config.yaml
model: "image diffusion model"
dataset: "aerial photos of the United States (SatlasPretrain)"
train_examples: 203450
image_size: 64
horizontal_flip: true
conditioning: "none"
arch: "uvit"
objective: "v"
cond_dim: 192
norm: "layernorm_no_bias"
norm_position: "pre"
hidden_act: "gelu"
mlp_ratio: 2
head_dim: 32
fused_qkv: true
qk_norm: false
parallel_block: false
inner_norm: false
moe: "top_k"
num_experts: 8
moe_every: 2
expert_mlp_ratio: 0.5
experts_per_token: 1
shared_expert: false
patch_size: [4, 4]
layers: 14
width: 192
positions: "learned"
residual_init: "scaled_by_depth"
optimizer: "adamw"
learning_rate: 0.002
beta1: 0.9
beta2: 0.999
eps: 1e-10
max_grad_norm: 5.0
max_steps: 21000
batch_size: 128
epochs: 13.2
lr_schedule: "poly"
final_lr_fraction: 0
warmup_steps: 630
weight_decay: 0.03
Rows from block 2 of a small image diffusion model, named by matrix and row number. Rows with one number belong to one neuron. Each number is 128 + 24 x the weight over its row's rms, rounded and kept within 0 to 255. All counts start at 0. Numbers have three digits each.
After each neuron's rows are labels from the 100 images, of 14976 (inputs lightly noised), where the neuron reaches its highest value: "top examples" is what is common among them. Only what is clearly more common there than usual is listed. The data: aerial photos of the United States (SatlasPretrain).
# fc1: MLP up (model.blocks.2.mlp.fc1.weight, 384x192), inputs 96-191
# fc2: MLP down (model.blocks.2.mlp.fc2.weight, 192x384, transposed), outputs 96-191

fc1.304:150122121140158129076141152116163095167159088105100123134123170127111169123148155139110085096121116113110166073129115133123141137156153192136128100147135170111094120116135127093127104129151161117123126126078111137136175087137136169162119149125136153160109110125078139130141138100097138121
fc2.304:108131134087130066162143108163122135146119156150176099132106139113104102112121111129112164128105171128138090134143140152091139117114174090144149138111107114125127163150112139117117157120109134126118119128127114110096145165153074128101111142095149093130127137134121139144136151126163164191
top examples: building

fc1.57:138088126174109112145161105083177115135112126163157115091123152108136158107168137107120161161171151147115123179115104127121113124108095128130133126140112129121146136166141123155132144140096157085136139100156150135129130104155124112127163136146092136149128131119090085147085078152114134130
fc2.57:121180109127121139124083124147136172114138152124148163166122083093093157115112115110147092144111130140128095124115156126166120172168129137120171193147081146145092136122115115108132127080130118136138095128075124136149143121136120120158113095126157133114082113102178107123140145166155172133
top examples: building

fc1.150:127152126123087148091141157147149109117139121103116122125168123118130128163144093116154142127121129131134123154135160063134148123118131072112149129149106074115128111108170105183190146201113115151102154158127102099149194107116151122105135112094141110134132162108127135155110141144158169118
fc2.150:121145151147127077137147128117135163128137123117149155187096149160108116118123171147149131110122109138143087144122080167149122112102129155137112130126131178136114145120143133133113141116105143097176121094103111152115132096139129163163128148119107123141170125078117127134159173126088119132
top examples: building

fc1.236:116105129135074129135133132125125106126152165138112093086119172115129128095142125137151129116139161102087144134138129126083120088129123175143138150184152166140145129138113115099093122143161175125124137138125155119112175084157086125174101142122143165143148170181147121129124136120104131105
fc2.236:166088123113137169140067073117131124128106112143122102163127049093135148129130154090130144110122100142117070169148146132159114141180103115116157167108117142124158120135147126104166103080131102131111125121137132134146137125136122110135164085158119100104090102133137107130122093168163094115
top examples: building

fc1.82:135097145147133155079152170118147101140157103112117139122115173129115176120153116158093079101138090121138131071144118131143110124140140164105161091153121165108119112094097111122152113117140173136120121135079120116129160093100143176151100129153148172138106109145097146152127160115085146111
fc2.82:104096139109121042156119089169122127147140150161183093121093136122098120115081119126149176138119140118142088171116137171096155113100166110147133140097129150141143157143084141093094149107085109121141132110150109147124121165154080137114098124107151091126133134139116116150122134131150120162
top examples: building

fc1.373:190075117130145154138112109104140097148124087122127149118104101169136159120162125112095106135138080129138120087154091086112131096130109115127162105121117132122148126094153113148115120149163139129113116148119089114146127107071182162133152100132132126087143169113137136158144171114130128108
fc2.373:093136139146120066107168128150156154094148125150090142103111133125124114086097143136146168104141138099133143164105154141152119114138139153145109097109144162105127113150106131115114126128073144130168155132106111139127127133125138150113133152126121175170162080133138132147144118127117109174
top examples: building

fc1.381:127124088152123163135122165085181092143118138131102146152165109116149159141183095123141152138130136128139121127151088093171069107140094131104114131134117114124112127129132089162105110137124131135125120169179100078162137123124142110181120124160147115110139155104120122137115093089137136094
fc2.381:115138140129088110121123142158183080162170178114146133130120124108077121123098066124102123148130127113146122140141137138116170115148148140183104153145146125180124109153119117143164183097078143120136090091132119146136182120135118144146106128131132154162100103135110104136137119113114163168
top examples: building

fc1.46:111138147139117176111103127150132072165171124100141133099133097138107166169118112117150117128124094107160126130142179095150111165167171139087162118166130115143139136139158112138155122122102139147093134146103141127139161139105100141123118111121162127144084109107132129103131165143145119119
fc2.46:134114161095118061136149107134108144115141128123155090139105195162126104137118115147180144159124117122127093136108096169109132100052171123135092125111151159110132124097129124127105135175119085122158119100134102182118126137164107113133112129094107080105172115115099124143112152154138089117
top examples: building

fc1.290:102134109118131125122130130106130163182117137117119138139150111147127098152095177114135127127118127109151159142133146106163131156126110126081117113133172131123126165176172128118119116130123120111112120126148153173107167124158109116182148126161156128129145157086140112106105103133129104136
fc2.290:134101113114129096119141115155146152139145112158139138104094170133108154095080128104093144137141123168152106130101092130113110142130100156168125154109145176189124075129092093134146133113117115138159106141139114150119140113101156145069096140103154114129133150099104140119132139126118153153
top examples: crop field