From a checkpoint of a small image diffusion model: width 192, batches of 128.
Rows from block 10 of a small image diffusion model, named by matrix and row number. Rows with one number belong to one neuron. Each number is 500 + 25 x the weight over its row's rms, rounded and kept within 0 to 999. All counts start at 0. Numbers have three digits each.
After each neuron's rows are labels from the 100 images, of 14976 (inputs lightly noised), where the neuron reaches its highest value: "top examples" is what is common among them. Only what is clearly more common there than usual is listed. The data: aerial photos of the United States (SatlasPretrain). In brackets: how many of the 100.
# fc1: MLP up (model.blocks.10.mlp.fc1.weight, 384x192), inputs 0-191
# fc2: MLP down (model.blocks.10.mlp.fc2.weight, 192x384, transposed), outputs 0-191

fc1.258:495529546521462457495546471496517471438476467493490485473452515505466491548502494525515552533463487480514478490508494506524479443501501507467499470509507532480510498476458457495493504505546509481523506501532487520513479527512474497478527494484557528511505518530506488528495514478466442457501503512550490541478520482491527471515470533489522493480513494522495490481502497495507546492485497458485486538515523540516449471481496499540548482511505495517502515493484552528466518553493514507524531533508502513526464494481494535474470464477515509529487529514465533525477478500521506476
fc2.258:517474453481518540516447491481480526537517526490507498540544480497535487449502518485498458500526505525503541491500517506454523540526469496532501524493481473525504505494542536495500498542469506522494497482485520464499478491511504492538467521495451459493506485479488503477526492497517535556511494484479496451522495530516467541503523492506492515535491527455515495509509493517502502490525498552514530487484478479494568541523513510483455507475480529464497473519513467504534467450508475497477444460490508473478533488530493460505518505536474496500537475469535456495514528522471493515
top examples: building (69)

fc1.180:560484518540493535532451486497498543509452506500483491529524489542466440476512495540509461519503524470477496512501492516487502488466482492501532504455474492504493460466508492482484479477517464498498529527481466514509509483528467460514429500477477525500499500494479496484540508453476482512498459496520532486501529499537527529515520565460519543484503479476502467516487496550485509468513480529508520537491532512498525510537494496509487517458533549487513489526489486509536471513477484514527550500497490526467482488501534452512519489520471544485463528494491480496483475524491480525
fc2.180:435504477489514482480535508523516520524537539501490504518509497440488548508518514467508521482543509524521518525506507482489527493504500522499482469536516492480515537534541514537514534532494541479513469471493560494467485480477517511475570523552504476512513515516538487496490457562505527521508491471464483522486447528500497476516491473493491482501508530497515502484512525457510468499473493491471502441489476526480505518489496503488503471489498506503483505512494489492467537488524478480507468491541466473515521524496456548513468516502519461490515456488519460532503538467536503452
top examples: crop field (25)

fc1.179:501482498521537481504518503498549505499506520467497497492511495517483533486543467550489521524520517503513511529551501518482476497483477492486451485507513479495523509486451459515520502526530500518564502475458472511486486497528463502515520468501469450492520471517495474504470502515475509490501466519490522506472511455540488504573528508495533510455511525506539495468475500445512505484511521532462479494532475531503487485538426500499424526481508494519485453527543519472470505476506515505492530503517504505482524533464511510539466492463484522501481469518511485513453502525491506472
fc2.179:506525531504468564504509496519467489497449477543476500525531518513529473499447522443480481474467492519494492492504469486488513489522498498512513524467492493482455498494509519494492475476482483503461537559521544521539518524449507489488472514489506506485491522453487509526530479477529499535510506501522512488512469546482503486421457510517461482517483465486475501514505486502481520511507478489551506532471557457506499463467515503508528469515511506494522512494496477515562493512499469490508486497495484535478456471530473491469514510548507489486468562530492505485507520481477502537
top examples: building (96)

fc1.136:482497521550521502532516521525537544508486516528492498507496493542515503451521493512500484472510505489505517490566491527480489460479486480538478465474484466486495522445468507528523451516514501507542520534479500512470502476490455498500475520505456466489480472497531478526480476528503509495520492505479507492487525523508494479525504517492515502492532591489553513494477487466488528487475500527463491495497491499505467482528473477479464532453513518519529460532519520500487455510508510500529505525547475542482502523491483506528470530495486539474457483446496463548478527509465516484
fc2.136:539512504523500516489478496497494454484476471514468507497496495526492469539450519509472508500425536492502492522458500453502483518515507502474499536499498486484448477520504511472497500466473467516470529521455487508552491520481528458495506503498556540508513537491521529476549523442495474498499520515489543501473528507479526496473498521516489534497459458523460510505481534551473458537536509531525525500500498474536513519522483521510546472544500502504532525483532493491519511494485504511490518463466477527516483480499501480457522524537542492513480535527492532500478470510485499542
top examples: building (94)

fc1.194:503489512510487485466496499460534480536526498464515482485473471458498479502525457504516534496523498467507532477468563493481473527541514528493470524516542514548504481479539518500472512574495506486504479445490523443514481534517509512496514480486505453456495498505518483451493531513508506491466507521496483476518531488516479510534467488497540456480471524498534499492491493524480502522516502520489532522468443512498529503504533513474529512511520470470482473494503487497490494476473500508494507465469494470520549472515494473505515469498530530530521479531553502463517432528469526516
fc2.194:487539507502489515524515503544468473451455476513490498488498527507524509511477532499497509521457493511502417497521426504524487479488497508527524468470477508446484533504467496497510496443516483501485519556507501537521509477451515485502519513500497533533502537493490515561508483483500473494504497485530500529454452515497508483481517543509441508535506476487472522491533485501527494485477493489515486497510552500485438477477479492539484479509502537509554524512484514506500487548519495490512516542519488543502467509501503521485487492496513491482448521503455533521497530472534482498
top examples: building (85)

fc1.184:501483489512512503498549507497510509516492507528456463522514494504509510474498501482467470496487505500505496508550514480487514483473479478493458488503535509489498534477511462585526490523527510542535503554498498502504461479495472517484489500499479501486528516495533465523516445544518534503518495478487486526536475492497488455503490491510513469468516542500530444475491526476502486474446536484492497478462487494497491491539493486472452533477517508527512492504518538485478487512535484511559465495560454535460499505520479536491461538491469511502492519430483484539475505459506497488
fc2.184:503492459494458493512433485483500471485480503499547535476511467547474464486511490526508477506487508484502479476482494506477493493530503537514530517459465474509510465489503507453470493487484504467482497473490470523515541502532498490494492505493500484529474506509462523453530525433476464484519468512518557464469530506510514536512522560493489547502489492497484544503478491533501522525554481536478526540550503506542533551510489487514507493517489534459486499522504466537508497494469491525495513483472505487514493496463517453497511494508507504466489480534486502459523489569491500525
top examples: building (78)

fc1.360:547493465468500542499497488511490538516464516523472455516549504547487512461501513531458471546505510517491505520497428493496534517458449468509501494465484505504517523489475467546531492517519475529505503534466515503489522491508486486524427529503482498523505513512466487491555490510489499517511489498510495513502477493536517522488513523474500547501519493470501469493486508476508424445520514516526488528512509494485520512513499505470429524456529549485480469490480507513526518527505512503534522497517497516440498512502506493520487521504455514478528528496495470488467463533501488489
fc2.360:462527531524495506495509515500505507494508530484517526481475525478521480491513493464564510469502464456513514462516545512483462450540524516511511512528510467497489506514528524434469508487475546424503503463514520460503462505503489508492547497500488470485470484503548505498460515504500525521501500489480484498485502509510470495548505497493502469515501549496468536499514486541489553516480467505469549455461491494504518497484480512525551482508505483495523556528537476504453501493505470496492477492523474487521511491495478509478528467483526492496456440484531495539527534487493506484
top examples: crop field (25)

fc1.372:521561462500471517491514478532518504496461491523493510488503491513529489523462486476476522495446540520486454541534487457508474509533507484508476497494497506480463490474488522508484465436463475522481552514455485545540511474463509479467510517482533552494494499480499509481513511473498477498473521527503547501480501526487532484461485539518463516528459471522471517502485516508481449522528531523501493515488499496530471513518465497502481473506516528497564508485515503456504516515492507509515503503479503551536482520473505508485480526483539495489473552505442528515513480486476518547
fc2.372:479420522495526481512450540488478544507529508481486497572491468503453462471542544524488469476540482486493565485493535526487535507463492504500514503494477479514539509476520470476504519545503510488532473484523490450466497510553495482516481489515483465530493498531506509492512473522492480498511494482483477518519528495495505496535518500458541523459548527498522484475486464512503537473491480465504537470527487518486530474510516510523511536477507497522464476524480497548515472479513515516498508479515509465485516485526500481549518496513458501505519454497536461494488508515487484472
top examples: crop field (33)

fc1.308:525477510515514466486482494498529553507494478490459465511487486541504484477543500542487505531504541489520529565505490475503488477469482465479506495532502506514519480512522482524526498489501471507528472527425499520475478439515476465509467499546496505529525533489487473470526489495489487519525484481469503485498538498524523525545498523484515526454528508485533494503455547480478442511513516528468510488498459522507492485554469496476477478480504508481494502497496507525493528490483525505564523474535520481494537520537500487519464492495543478500504470448478466522470489534523471513
fc2.308:483522486465506563548495482505482496544508528468514509512539485479499511473499487459548466498527456506469469464511492524447510521503485546517521478468521510518505555519506496472471485514527571479492478469545541486487507502511483554491515494490472458503481487472505502498479493549490544527525469482500470520518434522519475526512503490490495506503508524460478504485534465486508530481472471496526493496494537488458516527471524488486502515480514523482528513538491470487495489497524426505479490505523481498470488505512469496511523495513459470487515481512553489490512547489512503466
top examples: crop field (28)

fc1.149:476518525472537498475514523505491467501542515483502491492493509448495516529469496450506554463509506506528527510492530445515511499517484483468482518557527518492494513509522500521524543511478514514473495484509512466533460543492500541485516505532549499454517509547541499495488473504530525529479538479504458500488490484473464455466473472492520462523498491537474506480504468495468519516490522492470509470480496519480507456464527519520558456530496483535475454482509478474504534483478506488468481430479532504541513483489483537485486480496515471515510504497525484512487493467479531488
fc2.149:525487472524471532537489475511521519513454495504503505493491483527504472472545481540504468542492491492497447476508460521490487500501490520525518476443493502529494498476487489487463475507531511484543503518462484521472523458492478478508497529462467502531503478457476488488523513487454483484499452507503537500503502524535541535536520555490496532476492517455535492513491518491518461469496496522496477526500493505507491551528463469464449536483517524453562517524472512523471466521509498509525538546530448507488497520476513463524494497493492521485492479469496521495515502555507479516
top examples: building (75)

fc1.293:519466520535483474521545526529529505498478503484498502484468511520491508487543465528513510482488472482475505488535536529494446419494499515492524476480506486465471503488494511475516494503524488461566496498502455517479514466491470487495505510499485484532506462473508502504485484520474480465493471535509541508463534460512476483578557484485540524500505536510515504498496504516512546475514480495489489507494518523487495494533457472520495527466518495536523516556526536503447481500537484529519516531512483487531495530486525482491478478466519549526461489478483507540503537483498498477
fc2.293:524535489489517553499464456473501484520509504526474504527559467503534484497445517478478480509486542534537511526496476456491536549503479483512467541509478494517517468503516519549498467520498496560474530528459546499532490512500502500496472518497500515461498524504490506502541505484522514539515502496482501478534492565488517511445461501533486497500505491491496492511477509479486438525501526540518502491510478474510518515505535511470502486506493490481499472485510463455534503486453506464481489460506504529462516469514471498506503520582502475488518530501509486481460487530483509531
top examples: building (96)

fc1.359:503443532572521494511475530501483495527512495538490500511490482529495450507503531547518467472467501471479518465489521507506470474481540511528514506474476444500475491465509497450494489471461493483504472521511445478489498512536490478510498494495489456529453494478515533479516504492492488507517518511502539496505538524485505500521548479477522481481512511479510544514516471537506524497519450552513557527510470462501519510545492534516481496464507483482513515523495480516547452459523517515479473506476508469478490481525523463509568501487500510503497484514540478477521518518456500498
fc2.359:495567487453494513494518472499524513484508519449485481509534498474478542490505479492492545514531503512496482527502471489495542494486453507465488492506524543481522504518495493559529494541548503498500512483491558551518478495473506519483500501501494542480527520537516485541503483519488497488502467507504458513496453469518514511513455516496507532518511485521498453465481512478479463482454533437487460469506492565452464482479490479474495525506522505526513465479482516483466523530477481499523524515533482543488503521497475548507454485527501494501498511490485513520463468468519509477
top examples: building (82)

fc1.185:499514557518507494472532512486508509491505505443491483480509530498445494504557461543482504518495520488497488496498510516509477495521500527500478504525527513485520514463501494499490529549485499480541472476475495499485505534486491518524459434502469440475524544534467477475515515490469475479500499529514524513475468500551515499537497522441513473509495504517540476487520488471487469496537498483452532536494489554495490484527500526538482464518564500517481438509504521515493508459492507513545528506477528487491549499477495509487473442484539514499534489498515471494477501503499470490
fc2.185:519496471484502548538479505520451470515473507487488527521484490487535496520457544462519483500490483528490483510475465475495493553495502502512499506478503507529471519517518514499465478449496522510467524522525527492528490503498525495478528546478536548520488473456516527520489517509533528523490482488467470499531490538465504514476483478549447513513488473464432532510496505545513483470468505507535491478491510442498513525466498495444492534508482521482553545504472489493512511526518478477462488510511474508519454507513496498496534532490506477539474513505494559514529501502500527544
top examples: building (81)

fc1.169:521505528503433480519512475498524478465470469530506495486490495507525501488512445512493541496504500509508509514564498525544479485495491496475511457496525505486517453487476464516466456521566487505554513561509474520503512507499479500489489530474470506489490501542509475512462520489517489502458486516520484523475561491507489470534504518526506506463514507472513517515488520475511517491514482498479474553501486519526446459489455485502505523500520495517508488497503535521492517538494546476514557534500513533506459546484536498510466474482513547507469509527447530541488478488501495519
fc2.169:496506483543558569521500531490500520526508512479464483532521486522502518492474523467497463495467509497489527491483513488453531512511489522533481503490485472483463534487542544498544515504457493522479495497464548491495504456499534476507491492511497503492505512462529498487569457534524522508514499480485519489529474561467490515453520477495504486530490510494486529491510495518485490530505506532536535476474505450479534521539529514495498487476516516491526491533510485467542497445524460514502462478494478513472517467534444485497513532528506475462497517488550478487472513470511506491
top examples: building (83)

fc1.269:511519551530527521467491525484506490521495535495486507545481503485494480520469494473508527472484528489511525539444543441478501497527506470475455542509481489505478482463529520500470499485483482507478537500479494478535472531509508478499518507480526521451494477519551511478507535487541501522461528521473527463488518523488504487467467498537516480503471486531501521517477473518475479516503549534479537502494482453535522485487498504501524485507507493515510462478535488451531503472470516451481493447458511506531510469470498512489535505543500476496469530525514509495480479503458528564
fc2.269:516479473483453497548496460540494517497504490490495468483500485519486496470553500533488487515505474497468460464524434551509484496497486543508533462470541528514528532504489481489495498512533533490523466512512497523473528465479480540490481485491470475537511525489468467487505473504452486486505470489526464543515484506525510539571536518462506521493514538457509468452522483488517499481471485469505469515486513524460457497492494502525457510494504538498534506525471525521481486510518482557526509539533465500496486513496506479523464482498483504484519468484499518519520517489526477462
top examples: building (75)

fc1.311:540505498512522543516493476502518542501488538461471463545548527510476501451528481526480485541510503475486502514488496499447493501482464530483474459479540488484482510492503463512512499545525501480522490487480510538481504479515482517502480480500472501490484525509495487474544518530491507530524445496486508520518475492546490540544479524457521537482490497468493453463491523520469480447513501524543498530470510523491519514544460492466441534486549524482510493496498487487487526497525463533536534533544436511457525510518488492515498489494511496487512511482491493472469476512516480496
fc2.311:464500487519521489520469522489471471491496492505534520468453503484529494502462530434531500498500477466543508470505490510485503512509538489544543526530479499509495494534517550476486499461471506485451503505503529469532476516510533481481537538511525496503478488488516521513453513495530536507507535466470461470472529510469498522490497497536482494539497509486462575545512493546505540550502485515513539438484507479536533509469507527516534477520450500480507529505510478513492495483498507467480484459480530488526501467530497476475526526508503492485473464488509499541517518528508507514
top examples: crop field (25)

fc1.275:510487501477498470496501494490506492464472489544520502491465506532557495477505483488491506506506497497529468485569474539490483497511503409508521519556520458476531463499498469486496486497497482523511536550480508510476499493505451496476469549518464517490494466496495526545498487511510529521497496509462477493502528504504506473537522516520475511485537515449511519508470502474521529502467519506499473486510500497525490480537452472475502508474460505495510487492512537489447472535490518486508482477503466514534475529504565476507492502459492537555491485477450504566469496490498522499
fc2.275:483497498538493590518498511532479516540478503478473477495532481477467502512467525485507459488497487519486526506489504489483510543493456548516499498431478506530458537475497516498488479502498502494465480526535515482526511482451516485529484484469515497490482521491526466452521490497518500503522490505532504510520471516457478493439512490485498491502476492510496505478536506524485479510516453529552563502499507460489496519450539511518482485508536520486535511526483488507559506488513467486512490517497516486465503479511432501521507515539481491464514548524540487460530524485488481520
top examples: building (71)

fc1.7:475521506502544502472548498486529485470513538488491466511494519494479523478512462499488543487509492469488514479525552537479497473519498516490466496501532483464491508439483495497519513536486470537511497459501495513541499497472497531516498464500476482466521467512513481517460486518521507478489514564528521523475476453530468503510500501469524492506487499552519469463517491521479542503525518460477505504479476554481495455514465484515500539510517474544502455518544556496492462463518500539534468505488504534513552490488494520456478470480496532505509519525501501510472499452478524485
fc2.7:528508475468451505550474464501471495530496479481494535482511468530516449511474527498499462541474517526510457507488431476517498546509491507517507502495491525555504502508528506501452489479506544500481487500487537515489525503504510498487487516495521510514499544476470511460556528435487505534503473471502490483516515551482546518472485502528467505491509483435490519519493521476512453511488494537498492514522517473520490580488539497486494462521488542453520522499448476509512529531483497483496513511523500489485456487489515479519503498508510456501508495486495512489514501546519470527
top examples: building (70)

fc1.175:534523484494459483494553493489537464511507480497480507489482502492519506552502485493454546496450541523516492510499504444483491489522502495479473492522540533478445528522513485507483504483500510538511527461448485512502492494477492491487548509507555561502538514472522488500469502456464485486482497504501504511474508505473510444458486508543501483475506471502519496483538541489489487538498550499475469500473500497529446514504490466498525478551507468516521532498513526491461529505556488503504484510507494549531474530471478548483468516476529479496476517514482540527489502487524487521
fc2.175:464471513486535512493425498487456534470487516499527483554518492539455448451515537527524452509519478502485504486506483527497517503482480495532511503483446471514558487457489500490494490520502496477504491515539494481500499509540495512516450503495464472513472488540468526501536500513511493509538501484507499480511511513531500545540512523442491519525535523511493486513462447503505524472487467513509553508535488504493541491509500535511472498452486543485491464511481481543533470503477531487508495484497491476467520487518527461544522483528471519493517475495504462480503501529469499484
top examples: crop field (25)

fc1.380:553489492504526520494528458487533546541504500492475443523537493495504509462527477520484507530546536484506520550500531492441488512492491478472463483512545497510496505478509488532526495527524495523526492490452499517485484477488470502502479498494477508463529524480532471482517512519480525524482473513443519515507481476544489511520472483468546490482446533493532431456474554478477432476501540543505493479483484529501518509544482483483455528477542516507503477504531513483494504495521481515511520498516472488494540495486493518510490493522493521476524488479512469509467466486489496509
fc2.380:450506499495509500519469521511472460485486541497525554462485523543490455489481534477525456467463468477515474443524465509503533489498510544539539538466454487488513514511495512448481476480485511472471505500527509514533536514519509503487532500523525480532460482494471541526481497492522507499536486477514493487504507543490502497492509544517464546532524488489455562511516454526503556527479471484528524518524537477520528507471513504522529501523471509473506522525495474529509494510504475498490474494506498503502477502515489488469535499477498476471450469521484503513522532535518529501
top examples: crop field (31)

fc1.381:539458510493492508513535493455520477517483466515476449487489488512556533518536475529450502506486511544516507507526501514498494534466480444486489467500503517536501490507473452494518476504527491560533520532485451486474497524528431498506453525488496515492508490474520488480459485487478495476482528511524478514525520482507526480494527497531516508421541511467535459510511522483503515489544513513479472549501503480506458500512521495482503537496522466496504462515503551510528456517523506515524500508491548531480460486504498493513484517456491496534533510529522515498508476510522480500
fc2.381:454545546515516520481472503536489547461471534483511505537538545464444480480473525465568514507516489481497515514511497494500486457519503509501520520502500474468491503481505538527507513495489499430485502499535558498518484492462538489482512522514478491462464502536514516519526512518530509530531473485474497492467458501516469486507463518441484488547471520522466520505473509514473503496471465507497560466478501527493512467474460515513498458488502528514493518486510470491473532505472490471505523495513455502511522510502469524505498461546518531471464505486498483520494512480490520492
top examples: building (85)

fc1.164:509544543488462495472490472484521477463506504484520509501508505516481486518478471478511503498490508487499512480494542516512496492549525484503466534515503504494483456463495499499494517510472489533463528490501476489553528558498496527507465485490504495467491479524475515496501517458527485467473521549550533473514525500495465521475509521512509505517463478547506515512482448501468527533519508460456487532508499505534480486506517522556545520552511491549506452479514493483527481485452527517483512457469566518527501502452519508465499491507498542510504518529485512502470470514444525526
fc2.164:500448484533523513528506526550476531545482495505476480508474500485505476496522535512496485513491474500491486495485465491509485525474474543505528464487527517531500561502519490526474510504513514476525473525501525492466458454479516491488549512491500498530510514472533481490519498525515521540513462459469472530514499537508516495528483497492477477483507520429498484490527537521521474465472498522554538498458497486475526514492497497458454489482495530467540538537489510521499502523534476474513509547539434474489498494562506488543502504489498471509484496465523511513540518484533475498
top examples: building (69)

fc1.13:515475494481489470470498482549455503460487488516474491554516533484494481470496526522482487514498500514497490490516479534470450537525514489528507477499485465493490525472508468515490509472463500521496513494507441440478486513462501481543470521479445414510539534498467494510489548449475453485509492516481527529465484521549523502552514500503478544487491531498464470488531512476529477502541512532495513477492510491494534500516466524542458494485505545512522518512500501517530498508479528478500454486487519495521548531486510508491504497528504479530535495493483497492509521483489471481
fc2.13:447530518532509492524506525448528489528521517470513509475459457483509501549525473475550538508471489504531502486480525479509515471481484484496502487514512517486524515507506527481510478525505516466498493495498573530499491482544499483460561521516563538496477467533541501500476480554499521495511486470509465451507553490435467462486512507513525470500534492495527548513505484511490510498455470493491509494554482514473438511480543502469531492516523452492512505501497474478473503502509485490487536521517482518511487489492479530510496490476491499480473471509526488525490509501514530472
top examples: building (72)

fc1.353:528504525508473519493477479479465476495516500473485506503490490514510463496526526525496512488448463536521473462518492524519512524487440515542495468477460486545510480476506495484448453532523525487525509492539507471501455524488488484568495488473470458501472485522444500528503518457528471461513481530516485495489519557504514500537496488507474492509563527478497509494515448480528527466486461488480527519528474518480479519490518497501496489538492491478535492507478497507475457533500538481510477499537541499459491481476529514504531450511486493527535508506521521508496537528474466508
fc2.353:509476494522505511531523536499521515526506497514485498525533490470523526523463493492483505507535560482497533542457511475461479511486547490473490512504529495468480513538522518515561487463483479508479496530453500546494540484508504477435488505523522545513531544468537457446518497523473515524482508487464514517520488459484486512475529485480532496493446478494502488491489556521467443504519514531528469474491515460504510508521474505500513518477542483514514516483532476502526540462501473538505540502491492514535507525512471508495504555494532484499468502479500459478493484486499506508
top examples: building (73)

fc1.257:512492527534538471520519493485524542521502489464509468517504470514504501490538486517504540542528526509508498522500529534499447511506468500499464475519514510506510494488503472505505514519541502484553507470443487516496472515509477485510525532504488470488512510500505472488509522513466485493486507500447503484442481475547501501561496480457540498514484537502557459518497491457498432467506488529464522490511468531493511531532472502493473500457509504479483448507529493500466498503523541464499549499507513489515561512459507488548493474488493518506536460487504455511481469526497473476
fc2.257:490502523512477522485509508501471442454481504489487510459480538481496478507490514466496490459474471496527497477517491486484505501502503506515520516471479495509464532495472504462493485479491494525478527518549522488528532509485521497494500480477516508499502492455494523558440492485538514490484480512521507502525511511455511480466495500535465475465497494509468539492515502505498579538492497469547496515505556472508472476457520480508524517563506485536539540532498511516519512502527464516511468519489487544508441475527471514443512508513519505506453516542510552505513545475504525521
top examples: building (68)

fc1.139:524524514466475527502504483552487462484453487496491499492486511492499476506455537507496525483471464519468472502504507506507455546506506507474512527490478511513456486509482505470471474471516507516472533537539475451547485558451504492535487502457516509497493501460520491495490540460483479470455515549549475517473529500491493517474499484498501516495489485512453474480504481504505485497503494473521509515493507496490494513447482530539479519507512516509565498489516519481518490502469515498460525506478531500545478528474522501491502497511494511583532536513488576517517509469451491515
fc2.139:476502498514519454506491505466528541530525521514506531521514484516479504467543471490510483519517524493550522507519502492477537446507482482526474470498500487488547499477517511529522518549513499488543480473480544535466531445523483508475508507531472480499511503575480488490522457530493516533524474450481521481507490522519500467518513534501521476495534506484556512527490499471502506504500498510449481493525484520507509501540506477489512477479496504494443470526496492509471501493511500485515502489523482493457527496472476496527476503508475490435481451486520422485452506541536515489
top examples: crop field (25)

fc1.27:482536508508507499496525468518501517469471445505500456489474528462513537511470478500523535532491503482513467528505495498535448531510528465496478455532525535495499494511488523524494490450524494523491494539476475479495475480462512506471508526467504523466497506479510481511474538523484518488478549447468493502502492494505507513507490456492483465526440523508511477541482541500495456536520529535473495485471483504501463493527452522506503480481483517490554500485486521479471521504496556488505530531476486533552520496511518500492463539482535519511529500464463562511483482471510478475
fc2.27:493481504492514507497477537494491483513526560480491533503503467548469441491528507505480455456494488490509520456520519488478567468495474537515509540454459462490510510466512475477511494551483507494511498469529523518530504519536482493525497468524492472511497491516490505500539436482500495512520468528528528486510515506474499468491508548502519527486561489493514519479501446503482558478495484449489524521532521501494524506501541487511506504522511482515472480516522482535512471487491469532508457461527509490476490496498477507499516469515475482469475488524523432502511535526459528513
top examples: crop field (35)

fc1.264:504491490507527546550488463493514540492472532447454444507536467548465468446500491522481479513540519470507547530511502516441512502485456501500483497466511492486519513447500480471505488535501470491495504510476522526505524503515487483502448491504472510484499504511479451488527492504491500509516482537491529482506502484524496547505503559451525571508515510473498501482453493519458490488505485502505514523499504530509487498516471485481484521464538507471495456493494509489536516483467502527549560516532482523489529505492484486517488484484510537487492506493531457499455473540506505503
fc2.264:469528488523483490479495518510493521489516512510514524502490548455542519498504513470509487514521460513517470471503498504503524503495514505514544501551512510512462518572498519533486508479499521465505501480487538463493455484485514501479543533518465483490489517492531557506508523509513536532510476433454482528475459520514510489530478496530437452482495502461485520517532538506517493492480487514498503450470512502499540518498505489468496451503494537483506579510484467510457506518501480479493476468514470492515507513555488509501500508516515468506491450461486503549519513487547480501
top examples: crop field (26)

fc1.362:521527546542508542486499498481523495516447473476520494527494483478513491500503470504539538510479526504510493497473535521525456533530517503535458512470481474496479457463502518487447462513518487501513525521490476464521455536488502455528511504450486479478481480524516498479492542482496467486471505522488537475453522528518498504508524486477533473498454513518543509530484484521486482516524487525502551534514453504520496499552496527496518507498508489494544493493530489487527473476479539454487536521491508501496532487475527468511569502523488525509503502509489541484486460494454508551
fc2.362:489473476464496430520516486517482494489554523509486485464510515490480517501518508507467500490520497515503511489529467490470525462492523513474534475523527520492524528527500497538560531509486527511507466464536534513469506500505497550463498485562495476523536545491488490520494455510494504507515493480520466535516480464474497508516489493500483505488533506488492495450511471470519528503466521460483462454485545510473490478458513480527488497515493532523441475535485509526485524509501476569519462502516503483514471516505481531480443494479514469500498489517527459524507526490523505437
top examples: building (75)

fc1.82:489501524553565503505519518534514528486468530505436475519498513519464498458495514513510469475468503456483513500562526526479509438506488500518464495473490459452487524416480515496526514511502481529535528496490463511500496488467471480519484494505480486487483469521520458535495461522517507498489519513492536497489494490504476491501539510412520532518499523516512493478490473527475537492503489509495544509460515497492491482534470516509496526455514499508525476538523544502506452486521498522544471523480485534489522504507495507490489504472486547475474503489492473516470508470488497491
fc2.82:546531463476446497509491446495517456522531489494533548493515465502531469531497474498485509517494539531500459504451497455504476526535516490484504526520516502542496467536515498505458484490507537490496516504464510514511498513500513525467499496493508530491521517475508504450532540454466484509478467521498513495498502512504529527502468508535504494466493475472503502519481529469497425521510528516474442516525476489530512567504512467485498475537510490506519528481509462470477526493460503502471511453508493483537483493455523493490497502544525457533522521488508522497500488547469512530
top examples: building (93)